{"encoder_norm_position": "pre", "text_encoder_layers": 8, "final_lr_fraction": 0}
Rows from block 4 of the text encoder of a small contrastive image-text model, named by matrix and row number. Rows with one number belong to one neuron. Each number is 128 + 32 x the weight over its row's rms, rounded and kept within 0 to 255. All counts start at 0. After the name is the row's rms in percent of the matrix's.
After each neuron's rows are labels from the 100 texts, of 14976, where the neuron reaches its highest value: "tokens" is the input token at the peak. Only what is clearly more common there than usual is listed. The data: regions of photos with short descriptions (Visual Genome).
# fc1: MLP up (text_encoder.blocks.4.mlp.fc1.weight, 768x256), inputs 104-155
# fc2: MLP down (text_encoder.blocks.4.mlp.fc2.weight, 256x768, transposed), outputs 104-155

fc1.642 078 [177 111 140  92 145 145  99 185 124  70 106 114 133 175  95 177 145 149 128 161 137 154 140 129  95 130 112 119  61 124  89 152 112 123  96  93  92 133 123 115 103 183 148  95 102 105 148 138 156 169 141 106]
fc2.642 078 [ 89 100 132 133  64  86 168 170 159 138  76  93  88  87 109 137 148 156 128  61 151 107 104 144  94 148 115  51 163 137  89  83 129 148  91 117 145 159 156 135 110 124  72 151 133 139 170 133 101 139 133 162]
tokens: "grazing"; "in"

fc1.726 067 [156 152 168 130  89 163 139 144 124 123  73 124 109 135 120 126 192 140 173 111  34 117 101  76 172  90  93  69 104 134 192 124 135 115  89  92 141 175 124 166  85 138 166 187 131 175 132 174  72 126 138 164]
fc2.726 059 [153 114 187  65 105 122 189 161  98 147 107 132 129  97 190 130 135 103 122 145 113  70 113 134 116 109 113 137 126 138 153 106 149 129 121 164 173 123 145 110 146 112 135 199 178 133 120 134 113 123  70 154]
tokens: "is"

fc1.558 073 [114  51 153 148 154 139  99 123  61 158 105 151 107 154 119 125 161 175 116 130 142 157 117 174 158 147 179 140  68 101  93 136 165 108 157 143 113 112 100 116 117 102 200  95 166  37 111 107 134 130 140  57]
fc2.558 071 [ 95 126 145 118  92 107 104 102 179 218  87 135 125 156 120  80 147  54  88 150 152  97 151 131 119 127 118 144 113 115 117 148 104 155 175 131 171 169  88 141  77 143 153 167 132 161 147 117  59 160 126 168]
tokens: "a"

fc1.274 125 [116  71 166 102  88 189 112 108  92 133 132 125  72 128 118 193 142 122 153 135 103 145 109 137 152 135 105 104 156  92 223 137 117  77  61 149 102 123 139 176 119 116 154 177 187 113 111 126 132 114 147 142]
fc2.274 153 [140 156 127 187  82 136  88 129 141 140  46 100 149 123 147 114 161 109 210 111  92 108 155 189 119 165 105 139 130 103 157 161 107 174 190 138 134 206 140  99 156  89 116 114 172 108 135 151  76 128  88 122]
tokens: "pink"; "purple"; "decker"; "red"

fc1.720 112 [150 131 119 112 118 119  94 194 131 160 145 147 124 105 151 170 118  89 110 155  76  91 119 127 159 153 172  97 195 111  97 191  81  76  94  73 119 188 173 109 106 132 225 117  80 101  39 134  73 152 173 119]
fc2.720 116 [ 67 135 151 115 116 113 118 109  72 107 126 109  70 146 102 104 190 162 105 120 103 104 118 144 122 141 106  97 110 135 171 143 169 121 101 150 135 187  81 136 196  64  98 105 182 106  80  82 124 144 137 124]
tokens: "man"

fc1.701 097 [123 113 139  89  89 122  98 148 145  71  77 148  56 113 109 141 170 137 124 148 130 135  94 124 103 101  57  91 191 105 139  96 162 136  93 167 113 178  82 110  89 115 144  53 162 107 129 129 170 174 175 110]
fc2.701 098 [103 108  89 142  92 112  97 110 182 133 143 106 140 168 119 135  57  84 139 149 157 124 178 166 174 169 132 156 171 103 177 171 138 106 159 115 136 195 161 106 156  95 146 132 117 106 154 132 154 114 137 110]
tokens: "man"; "broccoli"; "green"

fc1.222 053 [ 71  95  86 175 136  77 134 113 131 120 137 155 138 188  81 166 140 178 126 119 102 119 118 114 174 174 163  38 114 141 122 139 127 136 155 159 108  65 131 192 126 124 171 101 134  93 136 186 105 116  92  86]
fc2.222 054 [121 167  88 127  75 133 110  97 105 118 140 133 154  66 135 119 106  83  67  94 141 147  99 118 123 195  80 161 115 117 184 185  81 105 147  77 120 158 130  25 164 146  44 133 133 158 138  79 106 178 131 153]
tokens: "<end>"

fc1.725 096 [119 119  93 119 146 144  99  96 191 124 133 172  89 186 112 113 101 111  87 134  81 105 119 175 133 145  93 186 148  73 132  95 127 126  49 130 132 121  87 174 154 135 138 104 144 192  95 106 126  78 132 147]
fc2.725 087 [126 155  75 102  80  88 137 115 118 175 157 180 149 124  82 159 132 164 101 146 155 161 174 132 146  90 113 150 119  99 124 181 131 122  87 169 152 136  74 144 122 142 128 150 126 113 111 130 140 121 127 203]
tokens: "kite"; "in"

fc1.617 107 [136 172 138 147 150 148 133 142  91 125 144 147 130 110 124 181 107 154  52 127 172 128 165 131 153 101  79 130 164 145  70 125  69 161 126  87  48  92 108 136 153 165 118 114 149 103  50 110 117 117 133 128]
fc2.617 110 [ 79 155 160 157 161  78 115 162  90 121 107 135 117 103 145  95  69 121  94 152 146 107  67  85 165 182 122 138 146  87 130 202 137  41 105 129 216 150  81 164 130 109 127 127 175 142  97  96  72 101 158 179]
tokens: "and"

fc1.228 104 [135  57 155 173 126 122 145 159 194 178 135  63 104 154 143 111 226 151 191  96  82 135 126 116 118  88 143 162 110 138 123 119 124 138 107 134 133 133 148 163 107 159  95 110 157 132 119 118 138 128 101 134]
fc2.228 104 [155 157  92 167 159  85  94 117 176 119  73 149 161 155 157 161  91  47 126 177 138 139 165 203 119 138 145 123 108 145 134 111 135 149 150 178  79 131 146  99 130  78 154 112 181 133 142 158 152 187 182 110]
tokens: "red"; "the"

fc1.733 118 [ 69 165 114 149 154 166 157 122 114 121 143 139 129 194  98  82 177  28 128 150 131 184 137 147 135 104 190 135  65 112 142 129 109  74 138 171  96 153 101 105  91 150 109 162 134 152 165 157 150 154 169 123]
fc2.733 134 [140 163 144 145 147 111  90 114 150 179 126 128 107 139 131  97 139 154 132  94 113  83 101 108  72  92 122 150 186 105  91 117 105 157 121 119 118 149 167 111 153 171 128  96 121 172 173 136  91  76  85 194]
tokens: "grazing"; "blue"; "in"

fc1.361 102 [ 82 125 161 161 136 105 103 154 149 172 166 111 118  94 104 142 146 145 142 158 131 118 109 172  89  81 111 142 220  83 133  53 135  97  86 129 178 119 117 111 164 121 166 134 119 111 130 126 120 187 122  97]
fc2.361 078 [128 177 212 161 148 111  85 103  91  76 112 111 174  79 152 136  90 128  70 165 151 120  93 155 149  99 103 141 132 149 111 164 103 112 166 162 115 144  75 130 159 141 126  79 184 170  94 125  97 121 104 133]
tokens: "window"; "mirror"

fc1.30 092 [ 99  85 102 142  70 167 125 168  79 140 125  96 142 168 164 111 143 140 129 136 126 175 134 124 165 150 140 136  94 167  87 135 145 114  87 153 113 123 126  75 173  93 132 111 164 119 123 123 134 200 105 113]
fc2.30 106 [145 182  80 121 117  92  90 163 114  92 161 164 137 130 145 131 138 175 151 128 151 102  94 121 153 146 102 147 111 135 148 181 160  75 132  98 152 154  84 116 119 176 138 151 115 121 120 109  95 169 139  97]
tokens: "helmet"; "bus"; "black"

fc1.302 118 [ 75 154  69 131 118  98 118 137 131 161 161  93 114 104 114 160 153  78 176  81 103 113 119 150  88 174 187  76 136 129  98  81 159  70 127 106 117 135 176 112 160  96 147 162 142 130 147  90 117 123  95 148]
fc2.302 120 [156 105 130 130 140 116 181 172 163 150 112 100 168 123 122 120 141 159  67 137 170 183 140 108 134  74 159  91 119 135 120  66 157 158  93 125  85  92 132 163  82 116  66 133  88 171 147 144 153 133 132 151]
tokens: "purple"; "brown"; "on"

fc1.341 116 [149 128 144 125 129  86 120 158 126 156 130 172 108 157 112 127 171  86 183  79 151 160 176 124  92 147 150 137 128 134 151  85 144 112 183 100 125 182 103 156  94 179 137 123 160 189 152 122 112 134 106  86]
fc2.341 123 [ 81  82 168 147 161 109  98  86 102 142 120 139 151 160 106 167 105 140 142 145 142  87 146 157 144 124 135 218 132  93 121 151  95 128 158 162 160 164  90 132  97 117 122 126 110 208  93 101  82 105 140 133]
tokens: "brown"; "on"; "is"

fc1.400 057 [ 59 118 145 183  83  96 115 102  97 169 143 190  61 115  92 160 141 194 159 118 119 101 116 100  92 126 122 151 113 162  95 179 159 137 129 116 131 159  73 102 117  92 118 122 148 163 133 125 136 150 169 128]
fc2.400 053 [190 142 103 109 134 188  91 171  93 121 158 201 158 133 141  69 164  98 140 200  77 117 148 158 113 157 147 145  96 164 159 165 114 139 135 137 136 167 116  94 115 148  88 164 131 162 139 121 133 119 107 109]
tokens: "a"; "and"

fc1.29 095 [129 108  74 164 158 151  88 129 137 183 159  69 161 152 173 162  97  99 165 146 161 135 135 104 107 163 151 130 103 109  74 168 121 191  86 134  81 153 132 112 136 101 160 167 186  77 132 135 165 125 144 147]
fc2.29 103 [100  93 141 141  96 136 135 126  70 113  83 152  95 193 146 148 172  87 147  82 112  98 127 146 158 112 122 155 113 137 160 133 124 146 155 191 189 177  77 119 136 117 120 115 125 115 118 115 148  96 105 101]
tokens: "black"

fc1.595 074 [159 112 160 105 120 192 157 123  72 124  84 103 102 119 109 161 147  77  70 159 126 147 135 107 128 115 120  81 118  98 126 120 183 203 150 162 101 149 138 148  69 159 116 126 136 158 112 122 117  69 146 142]
fc2.595 069 [135 138 104 118 145 146 146 195 114 117 110  87 188 101 143 174 122  76 126 150 128  93 130 165  85 145 161 134 104 110  74 133 156 200 116 123 110  78 141 136 141 114 129 186 156  93  85 115 116 182 130  94]
tokens: "red"; "pink"

fc1.424 099 [ 93 104 128  73  76 162 118 125 122 110 149 182 143 130 199 203 168 137 112 138 150 107  64 144 112  98 188 176 142 117 122 134 153 151 129 223 139 178 119 116 146 147 121 143 144 170 154 169 127  68 147 112]
fc2.424 093 [138 156 151 108 108 134 121  94 125 111 199 169 154  67 101 176 141 166 146 116 126 176 162  90 126 152 127  99 159 176 147 204  96  81  79  86 151 133 170 127  94 188 134 120 114 107  97 100 115 159 112 176]
tokens: "a"

fc1.137 108 [101 131  80 120  98 146 117  39 120 141 136 102  60 104 155 138 115 103  50 107 148 205 136 101 116 112 143 104  89 185 144 123 129 136  68 134 120 163 119 195  99 141 115 135 154 114 128 129 122  78 103  82]
fc2.137 112 [140 128  58  93 146 150 126 185 104 164 150 158 170 162  82 186  81 154 133 114 163 155  90  62 129 171 133 145 139 104  83 192  96  28 180 163 184  89 122 128  97 132 163 129  81 134  97 133 140 112 147  99]
tokens: "black"

fc1.491 086 [117 171  86 139 128 120  92 155 105 109 112 102  83 144  87 144 152 153 142 159 123 135 141 107 140 127  83 119 177 138  43 130 132 114 166  90 108 105  99 155  69 157 109 157 112 101 183 158  90  83 166 135]
fc2.491 084 [139 166 103 106 155 220 126 108  98 140 187 115 111 127 112  84 138 170  74 126 167 160  80  86 194 101 113 198 139 136  90 121 145 154 120 111 187 166 119 163 157 131 132 174 128 142 103 156 108  89  99 110]
tokens: "white"; "on"

fc1.698 094 [ 84 148 181 121 100 168 124 164 109 116 172 103 107 115 154 169 111 129 121 138 112 156 161 138 103  41 146 122 100 100 123  95  98 107 159 186  62 153  94 101  81 127  68 182 131 112  99 180  97 124 103 107]
fc2.698 089 [129 114 128 112 123 129  59 138 139 136 116 165 137 161 138 119 132 137 214  99  85 101 148 151 127 152 144 143  92 152  98 136 113 158 137  87 167 146 164 133 118 113 144 156  62 125 174 148 130 130 118  28]
tokens: "is"

fc1.669 112 [112 130 152 178 157  58 104 129  66 124 146  72 112 157 128 112  59 101 171 102 123 134 165 134 149 145 143 161 133 118 128  80 145 126  91 139 141 137 151 162  96 142 162 195 113 112 151 120 111 186 177 112]
fc2.669 097 [120 167  83 137 135  87 106 110 198 112 126  96 121  80 113 111 144  89  79 120 194 155 163 149 131 163  57  54 166 113 124 129  87  90 138 114 119 134 157 111 111 110 113 122 169 152 118 215 125 157 193 168]
tokens: "brown"

fc1.566 116 [150  80 166 133 103  86 155 142 181 133 124 159 139 148 128 178 119  84 118  85 140 169  36 115 120  91 149 119  97 146 162 106 184 132 102 127 146 164 129 157 164  53 108 154  80 177 142 104 178 154 132  97]
fc2.566 096 [104 176 106 180 126 137 147  93 105 158 128  97 137  67 186 146 105  69 156 166  90 110 100 127 160 153 119 162 157  79 133 108 130 167  91 116 130 111 144  99 121 138 109  91 174  78  65 154  62 116 114 122]
tokens: "a"; "in"; "with"

fc1.628 087 [127 132 170  96  97  91  92 168  85 110 105 137 107 105 153 156 174 118 137 115 172 120  80  96 128  66  88 154 146 113 113 122 174  89 144 128 115 113 159 117  64 141 104 138 114 124 148  76 192 123 165  99]
fc2.628 086 [139 162 100  74 116 127 135 143 126 113 165 167 165 127 144 153 110 135 117 178 127 115 109 143 131 112 107 113 122 156 139 113 188 113  93  55 143 149 141  86 153 169 163  79 135 130  91 123 127 116 137 104]
tokens: "and"; "man"

fc1.613 099 [158  85 128 135 173 121 129 117 145 129 100 167 142 214 133 126 134  92 153 115 114 148 124  54 136 150 125 128  98 141 108  52 131 116 138 137  82 145 123  91 134 121  88 118 154 130 115 104 161 129 139 110]
fc2.613 103 [142 147  68 127 173 115 143 143 127 103  92 148  78 151 127 119 145 118 165  72 134 110 134 136  98 139 160 135 129 153 139 120 122 148 129 121 132 139 122 122 154 132 136 125 107 126 147 122 140 175  96 149]
tokens: "kite"

fc1.755 062 [134  78 153 181 161  72 121  93  88  73 117 102 140 102 157 218 145  65 157 137  93 145 138 118 169 135 108  84  97 135 115 157  76 114 127 187 109 204  75 164 146 142 152 113 109 140  57 105 105 178 131 130]
fc2.755 052 [132 122  98 103 137  93 173 123 124  97 196 145  90 108  89  97  83 171  98  96 154 124 139 143  85 169 106 155 149 170 177 145 163 127 138  84  99 122 174 183 137 157 127  76 118  95 174 102 174 130  83 161]
tokens: "<end>"

fc1.260 143 [ 91 121 169 131 170 105 158  98  84 163 192  92 137 166 119 136 128 152 119 108 134 142 107 164 103 151 170 151 111 153 144 153 187 132  98 134 113 128  97 153 136 122 154 133 111  73 112 100 134 120  77 138]
fc2.260 174 [ 94 131 119 125 169 205 109  52 125 205 118 111 113 158 124  94 102 133 173  59 139  88 107 112 122 163 130 173 167 163 139 109 130 151 187  86 138  83 174 112  84 142 174 140 121 114 104 112 108  79  66 135]
tokens: "is"; "plate"

fc1.743 082 [103  97 154 173 179 164 108 131 106 118 124 122 147 132 106  74 172 142 133  89 137 144  47 148 173 157  94 120  95  77 139 132 112  33  87 145 179 125 114 137 118 139  90 140 156 159 119  94  99 128 160 153]
fc2.743 083 [151 140  64 100 124 148  97 159  97 126 145 165 132 100 109 117 150 168 128 119 151 111 111  93 176  68 116 122 131 160 148 168 149 117 126  97 123 175  73 133  78 174 172 110 152 108  54 118 113 145 137 202]
tokens: "helmet"; "pink"

fc1.78 080 [146 168 118 160 142  93 111  99 195 113 112  84 100 160 113 145 113  58 183 167 141  95 158 121 151 129  96 174 133 127 140  98 151 178 118 154 109 130 112 124 136 197 139 144 154 127  69 147 158 102 154  88]
fc2.78 055 [144  66 152 103  93 100  70 180 117 107 116 174 146 106 141 176 156  93 181 114 120 149 141 201  84 158 121 112 155 185 171 112 104 196 150 110 140 114 162 109 162  37 104 115 190 129 146  96 162 161 112 119]
tokens: "red"; "large"

fc1.99 109 [ 99 143 116 116 164 146  92  93 153 170 112 129 114 119 120 100 112 146 126 124 114 202 112 162 110 137 119 155 118 142  64 109 114 136  88 196  79 178  80 148 119 173 143  61 119 165 123 200 118 117 135 107]
fc2.99 096 [122 120 160 156 108  79 152 144 149 144 108  94  97 168 127 120 137  46 120 155 133 156 153 106 211 148 134 114 147  68 137 105 179 129 156 114 158 119  94 151 116 138 110 134 103 100  76  83 108 152 165 104]
tokens: "a"; "on"

fc1.194 085 [135 134 119 124 143 125 130 138 119  77 109  98  58  88 133 120 143 136 122 160  43 156 139 143 152 125 132 144 132  96 132 114 170 127 135 159 121 118 118 158 117 155  73 137 140  98 124 103 151  88 183 111]
fc2.194 082 [117 118 168 126 136 105  56 107 115 101 110 156 153 123 103 148 135 175 108  96 167 140  40 143 163 132  91 171 152 160  81 191 144 149 129 130 105 147  69  96 192 161 160 119 180 123  88 108  86 125 137  53]
tokens: "white"

fc1.339 060 [145 122 200 130 130 102 130 130  84 135 151 101 137 108  73 133 155 126 106 133 164 100 117 164  86 110 162 176  70 155 161 157 127 117 142 132  89  84 133 165 140 113 126 160 108 145 154  68  43 125 161 101]
fc2.339 059 [ 89 132 134 136  84 133 161 152 126  84 169 125 153 124  83 102  96 192 132  71 135 125 146  98 138 151 122 144 185 150 152 159 153 123 124 112 153 173 111 109 120 131 116 111 145 132  64 120 148 124  50 168]
tokens: "<end>"; "the"; "blue"; "in"

fc1.690 123 [102  61 203 171 168  97 110 166 141  63 129  41  73 155 110 175 143 129 127 135  75 157 164 142 157 153 164 177  98  57 134 150 120 151  98  87 134 172 157 147 112 118 128 123 132 135 101 134 162 144 175  52]
fc2.690 116 [138 166  79 169 103  62 137 174 152  79  88 131 101 113 147 171 119  78 183 136 113  92 148 185 110 152  78  98 158  88 145 152 141 116 143 128 125 147 111 154 186  78 114 101 168 121 185 116 141 164 151 101]
tokens: "brown"

fc1.393 068 [168 110 162 136 136 129 109 115 149 112 119 151  65  95 120 182 127  88  70 125 112 109 170  87 162 103 116  68  87  92 156  90 135 163 140 122 130 129 129  83 143 133  99  95 159 135 154 137 172 160 148 133]
fc2.393 055 [ 95 126  78 126 160 126 162 196 108 120  95 132 139 130 111 131 124 127 180 127 108 114 108 147  52 151 159 141 154 177  88 195 138 124 109 121 150 132 119 162 142 135 143 195 150 137 147 136 168 101  75 139]
tokens: "brown"

fc1.434 101 [147 127  99 145  42 162 113 158  83  77 129  62  74 139 141  83 138 134 107  89 154 149  95 157 171 184 179 118 162 142 125  65 122 124  80 131 102 217 115 152 179 142  71 210 134  82  85  85 124 145 129  92]
fc2.434 119 [ 99 139 167 196 168  75 125 129 191 112 109  96 121 180  93 127 109 145 145 183 162 193 161 158 109 187 153 118 108 129 146 124 104 146 148 173  46 111 196 126  88 129  71 140 110  81 146 157 149 177 145 148]
tokens: "red"; "black"

fc1.764 080 [214 117 113 150 136 150  99 159 130  86 113 144 130 130 132 135 109  82 126  53 158  98 138 106 108 164 173 122 143  53  94 111 138  48 160 103 122 134 132 142 177 154 145 118  72 151 103 132 118  59 154 155]
fc2.764 072 [ 75 112 204 120  91 107 111 128 144 134 175 158 147 169 132 125 147  82 120 143 129 143 217 141 184 116 139 148 160 169 169 127 188 148 136 165  92 164 112 111 169 127 103 101 132 154 104 140  85 112 100 174]
tokens: "and"

fc1.80 112 [167 150 118 132 133 126 127 177 136 103 121 137  70 113  90 171 131 105 133 168 116 197 196 154 158 155 112 114 134 147 175 143  96 125 112  95  90 161 150 113 142 156 157 182 159  90 140 153 126 154 155 154]
fc2.80 108 [105 118 166 129  88 154 160 109 140 154 104  65 123 108 163 119 145  62  50 141 139 119 125  86 135 103 122 101 116 141  90  54 129 182 161 123  99 140 111 191 129 134  79 196 100 141 151 122 142 110 198 109]
tokens: "pink"

fc1.556 112 [119 112 105 160 118  67 181  80 106  92  92 144 100 138 157 158 186 139 154  82 177  55 164 147 135  97 100 125  84 121 130 145  88 148  92 129 157 122 114 124 152 139  62 155 159  92 189 114 110 159 167 148]
fc2.556 112 [ 79 115 173 174 119 140 130 147 120 112  99  13 112 155 109 110 107  90 116 136 125 154 154 123 131 135 148 142  86  75 131 111 167 161 149 131 113  76 152 162 189  83  60 207 204 124 139  84 140 158 145 160]
tokens: "black"; "and"

fc1.14 074 [ 82 195 191 131 141  95 172 133 145 161 113 124 121 105 102  85 131  97 122  89 144 148 117 159 108 194 201 113 111  95 162 145 125 185 129 124  90 138 115 133 134 141 119 126 173 139 112 111 135 129 138  84]
fc2.14 059 [129 120 141 146 145 114 146 116 168 175 162 127 143  40 100 111 152 151 125  88 185 136 140 117 122  98 115 113 149 126 121 151  83 162 146 132 179 122 168 129 120 112 108 171 126 118 129 164 104 137  77 189]
tokens: "red"; "and"; "sign"; "black"

fc1.550 060 [161  81 106 126 186 114 155  50 169 183  85 103 107 142 100 151 134  47 110 158 120 155 116 131 132 173 100 147 140 131  19  39  50 135 107 116 138 133 121 166 162 154 121 113 112 190 139 127 148 102  95  99]
fc2.550 051 [148 131 108 119 124 103  96 128  77  91 152 190 129 134 149  73 124 173 134 171 119  96 161 110  93 137 126 124 136 128 226 171 142 116 161 159  94 163  51 151 175 122 122  64 151  87 113  87 178 190 114 180]
tokens: "a"; "on"

fc1.741 066 [ 94 144 158  76 118 106 138  78 155 122 125 152 138 153 107 146 106  86  89  69 156 170 130  86 110 112  89  62  94 171 217 190 120 100 149 123 101 104  94 117 169 142 166 149  87 126 108 146 143 121  73 122]
fc2.741 063 [152 107  78 137 100 136 148 163  85  84 113 153 102 134 106 116 119 171 105 129 122  92 110 132 111 157 105 159 132 144 119 154 103 149 139  86 166 124 106 118 145 161 106 106 146 151 113 106 117  91  97  95]
tokens: "<end>"

fc1.152 119 [139 133 151 133 103 138 157 175 123  95 115 118  88 170 142 154 164 117 112 100 180 142 145 107 161 146 111 103 161 127 150  62 147  86 114  88 155 124 144 143  89  99 106  71 133  67 114 145 111 101 193 173]
fc2.152 121 [ 94 160 165 163 142  88 140 135 129 139 117 125 158 144 190 119 138 133 124  66 112 137 147 112 114 120 146 144  96  79 117 113 131 123 151 171  88 111 117 109  75 149 106 180  96 117  97 108  94 151 134 151]
tokens: "is"; "large"

fc1.239 113 [ 98 136 162 185 119 143  98 106 143 142 139 134 121 163  98 135 104 162 155 100 135 110 169 148 144 179 143 124 143  56  73 110  89 125 108 189 123  93  88 161 122 129 157 114 167 132  81 147 128 145  93 105]
fc2.239 122 [ 84  72 153 110 188 155 141 130 122 131 156  87  77 113 111 135 145 131  63 166 106 137  87 117  91 112 159 114 161 135 118 128 128 163 131 132 140 117 128 200 112 142  95 127 168 106 106 115 164  71 116 203]
tokens: "purple"

fc1.508 104 [108 112 140 142 104 191 143 132 134 111 115 110 133 164 128 166 168  65  85  83 145  92 147 146 184 116 146 118 115 132 165 122 114  80 103 175 110  69 114 129 170 112 133 109  99 115 171 145 129  92 147 124]
fc2.508 095 [145 100 182 131 193 145 155  90  91 141 116  48  85 171 118  73  97 109 114 100 135 148 115 157  95 138 184  95  59 106 133  86 152 182 167 136 130  91 141 134 159 104  40 171 127 120 114 129 152 170 156 165]
tokens: "red"; "bus"; "train"

fc1.477 108 [108 170 139 161 198 113  72 157 156 187 138 137 108 136 103 105  55  87 128 143  98 109 140 101 181 107 122 184 150 158 122 103 124 111 140 161 131 186 107 141 117 159 176 138  94 111  77 143 163 170 111 155]
fc2.477 107 [124 123 107  98 122 121 112 184  88 104  67  72  79 160 137 171 155 132  98 125 137 141  90 114 146 138 145 124  92 177  67  55 190 121 110 132 147 136 130 181 155 126 112 192 150 104  74 106 114  93 161  81]
tokens: "pink"

fc1.110 096 [ 61 148 122 112 131 152  98 167 162 219 179 163  54 133 121 107  97 209  63 125 112 114 142 145 116 111 104 126 146  98 146 158 112 175 156 162  94 101  74  79 121 136  94 130 161 110 115 208 145 118  70 115]
fc2.110 083 [129 157  92 120 111 179 106 119  91 149 134 140 113 156 172 119 137 118  64  97 117  87 104  77 204 124 120 144 117 176  65 165 147 135 164 131 148 149 126 159  70 184 137 131 120 162 107 109 143  91 120  78]
tokens: "white"

fc1.596 076 [167 154 134  76 174  78 118 160  96 120 184 100 125 143  89  75 153 115 104 112 167  80 183 126 121 119  89 176 224  93 105 132 126 130  87 130 111 154 133 166 173 125 180 163 115 140  60 120 100 174 118 116]
fc2.596 062 [112  83 180 141  73 137 140 141 158 187 153 123 108  84 116 127 165 167  81 150 121  56  81 142 130  93 166 116 131 152  99 140  86 119 106 131 165 112 100 136 148 121 121 124 104 139 126 132 112 123 126 145]
tokens: "kite"

fc1.737 054 [156 121 107 125 134 150 115 113  90 188 133  98  85 126  90 131 110 144  83 153 125  85 100  86 108 184 144 114 113 168 136 100  98  76 150 165  95 149 101 134 123 158  98 135 166 134 146  78 111 121 164 104]
fc2.737 051 [145 177 131 119 152 137 118 159 191 108 144 196 134 147 152  83 106  91 130 132 112 118 159 166 129  93 105 121 157 177 172 157 139 206 146  74 103 100 111 115 140 135 105 100 136 152 156 158  96 147 102 194]
tokens: "<end>"

fc1.230 100 [125 146 173 184 117 105 103 160 151 142 161 103 153 177 142 139 162 114 145 181 158 140 158 105 155 142  86  80  87 132 124  73 163 118 129 135 131 140 177 119 204 121 166 123 137 113 106  73 154 167 156  99]
fc2.230 078 [107 196  92 182 167  63 155  87 130 167 119 123 163 130 132  84 116 170 113  96 135 116 101 133 177 127  84 124 119 130 147 124 142  97 101 120 105  72 101 126 110 107 126 115 178 118 142 152 137 162 142 144]
tokens: "doughnut"

fc1.564 120 [150 140 121 128 118 122 163 184 156 123 109 172 184 111  68 170  84 108 168  96 113 126  76 136 127 142 118 181  73 169  92 100 128 146 188 132 124 157 108 160 130 163 110 120 107 112 107 156 162 168  95  83]
fc2.564 133 [113 130 110 180 153 129 141  44 121 122 130 120 139 103 157 170 126 151 116 150 128 138 109 167 106 131 124 133 113 105 185 140  65 178 146 117 114 151 147  81  76 138 103 146 189  87 148 139 102 158 104 168]
tokens: "brown"; "a"

fc1.206 121 [115 120 118 112 111 176  99 143 130 130 181 132 105 186 144 100 162 121 179 122 124 117  92 113 159 102 166 119 121 160 139 127 129 153 100 139 108 175 114 116 164 118 122 150 133  47 131 153 126 124 108 119]
fc2.206 128 [ 95 156  33 138 170 121 130 122 100  80 130  94  83 139 142 148 119 104 134  78 149 139 116 129 143 174 129 130 150 104 163 139 120  92  90 101 153 130 127 116 147 116 137 142 126 104  84 108 141 143 213 139]
tokens: "black"

fc1.539 094 [113 121 110 132 165 117 108 146 172 163 143 104 120 129 122  88 134 126 132 135 101 168 146 166 114 162 159 152 178 121 123 140 110 152 177 106 168 154 145 169 111 159  71 129 196 156 107 112 174  90 100 114]
fc2.539 083 [159 162 101 132 142 130 146 148 114 138  81 166 115 125  92 194 107 135 124 169 123 118 142 122  99  82 103 142  61 120 119  79  89 135 135 139  81  13 128 102 145 110 111 131 155 139 177 164 156 160 154  87]
tokens: "brown"

fc1.115 087 [ 93  90 107 162 165 134 143 104  87 126 149  93 150 164 127 154  78 146 124 161  88  92 122 141 193 146  80 160 113 162 138  94 150 145 172  92 161 124 186 167  97  96  89 140 128  62 124 121 152  92 209 138]
fc2.115 069 [152 120  98 168 161  67 110 110 164 173  88 176 112  86 119 176  96 193 171 145 102  76 151 129 160  99 132 161 139 128 105 171  56 115 189 161 164 190  76 149 101 168 194 155 134  63 120 108 130 108  72 162]
tokens: "brown"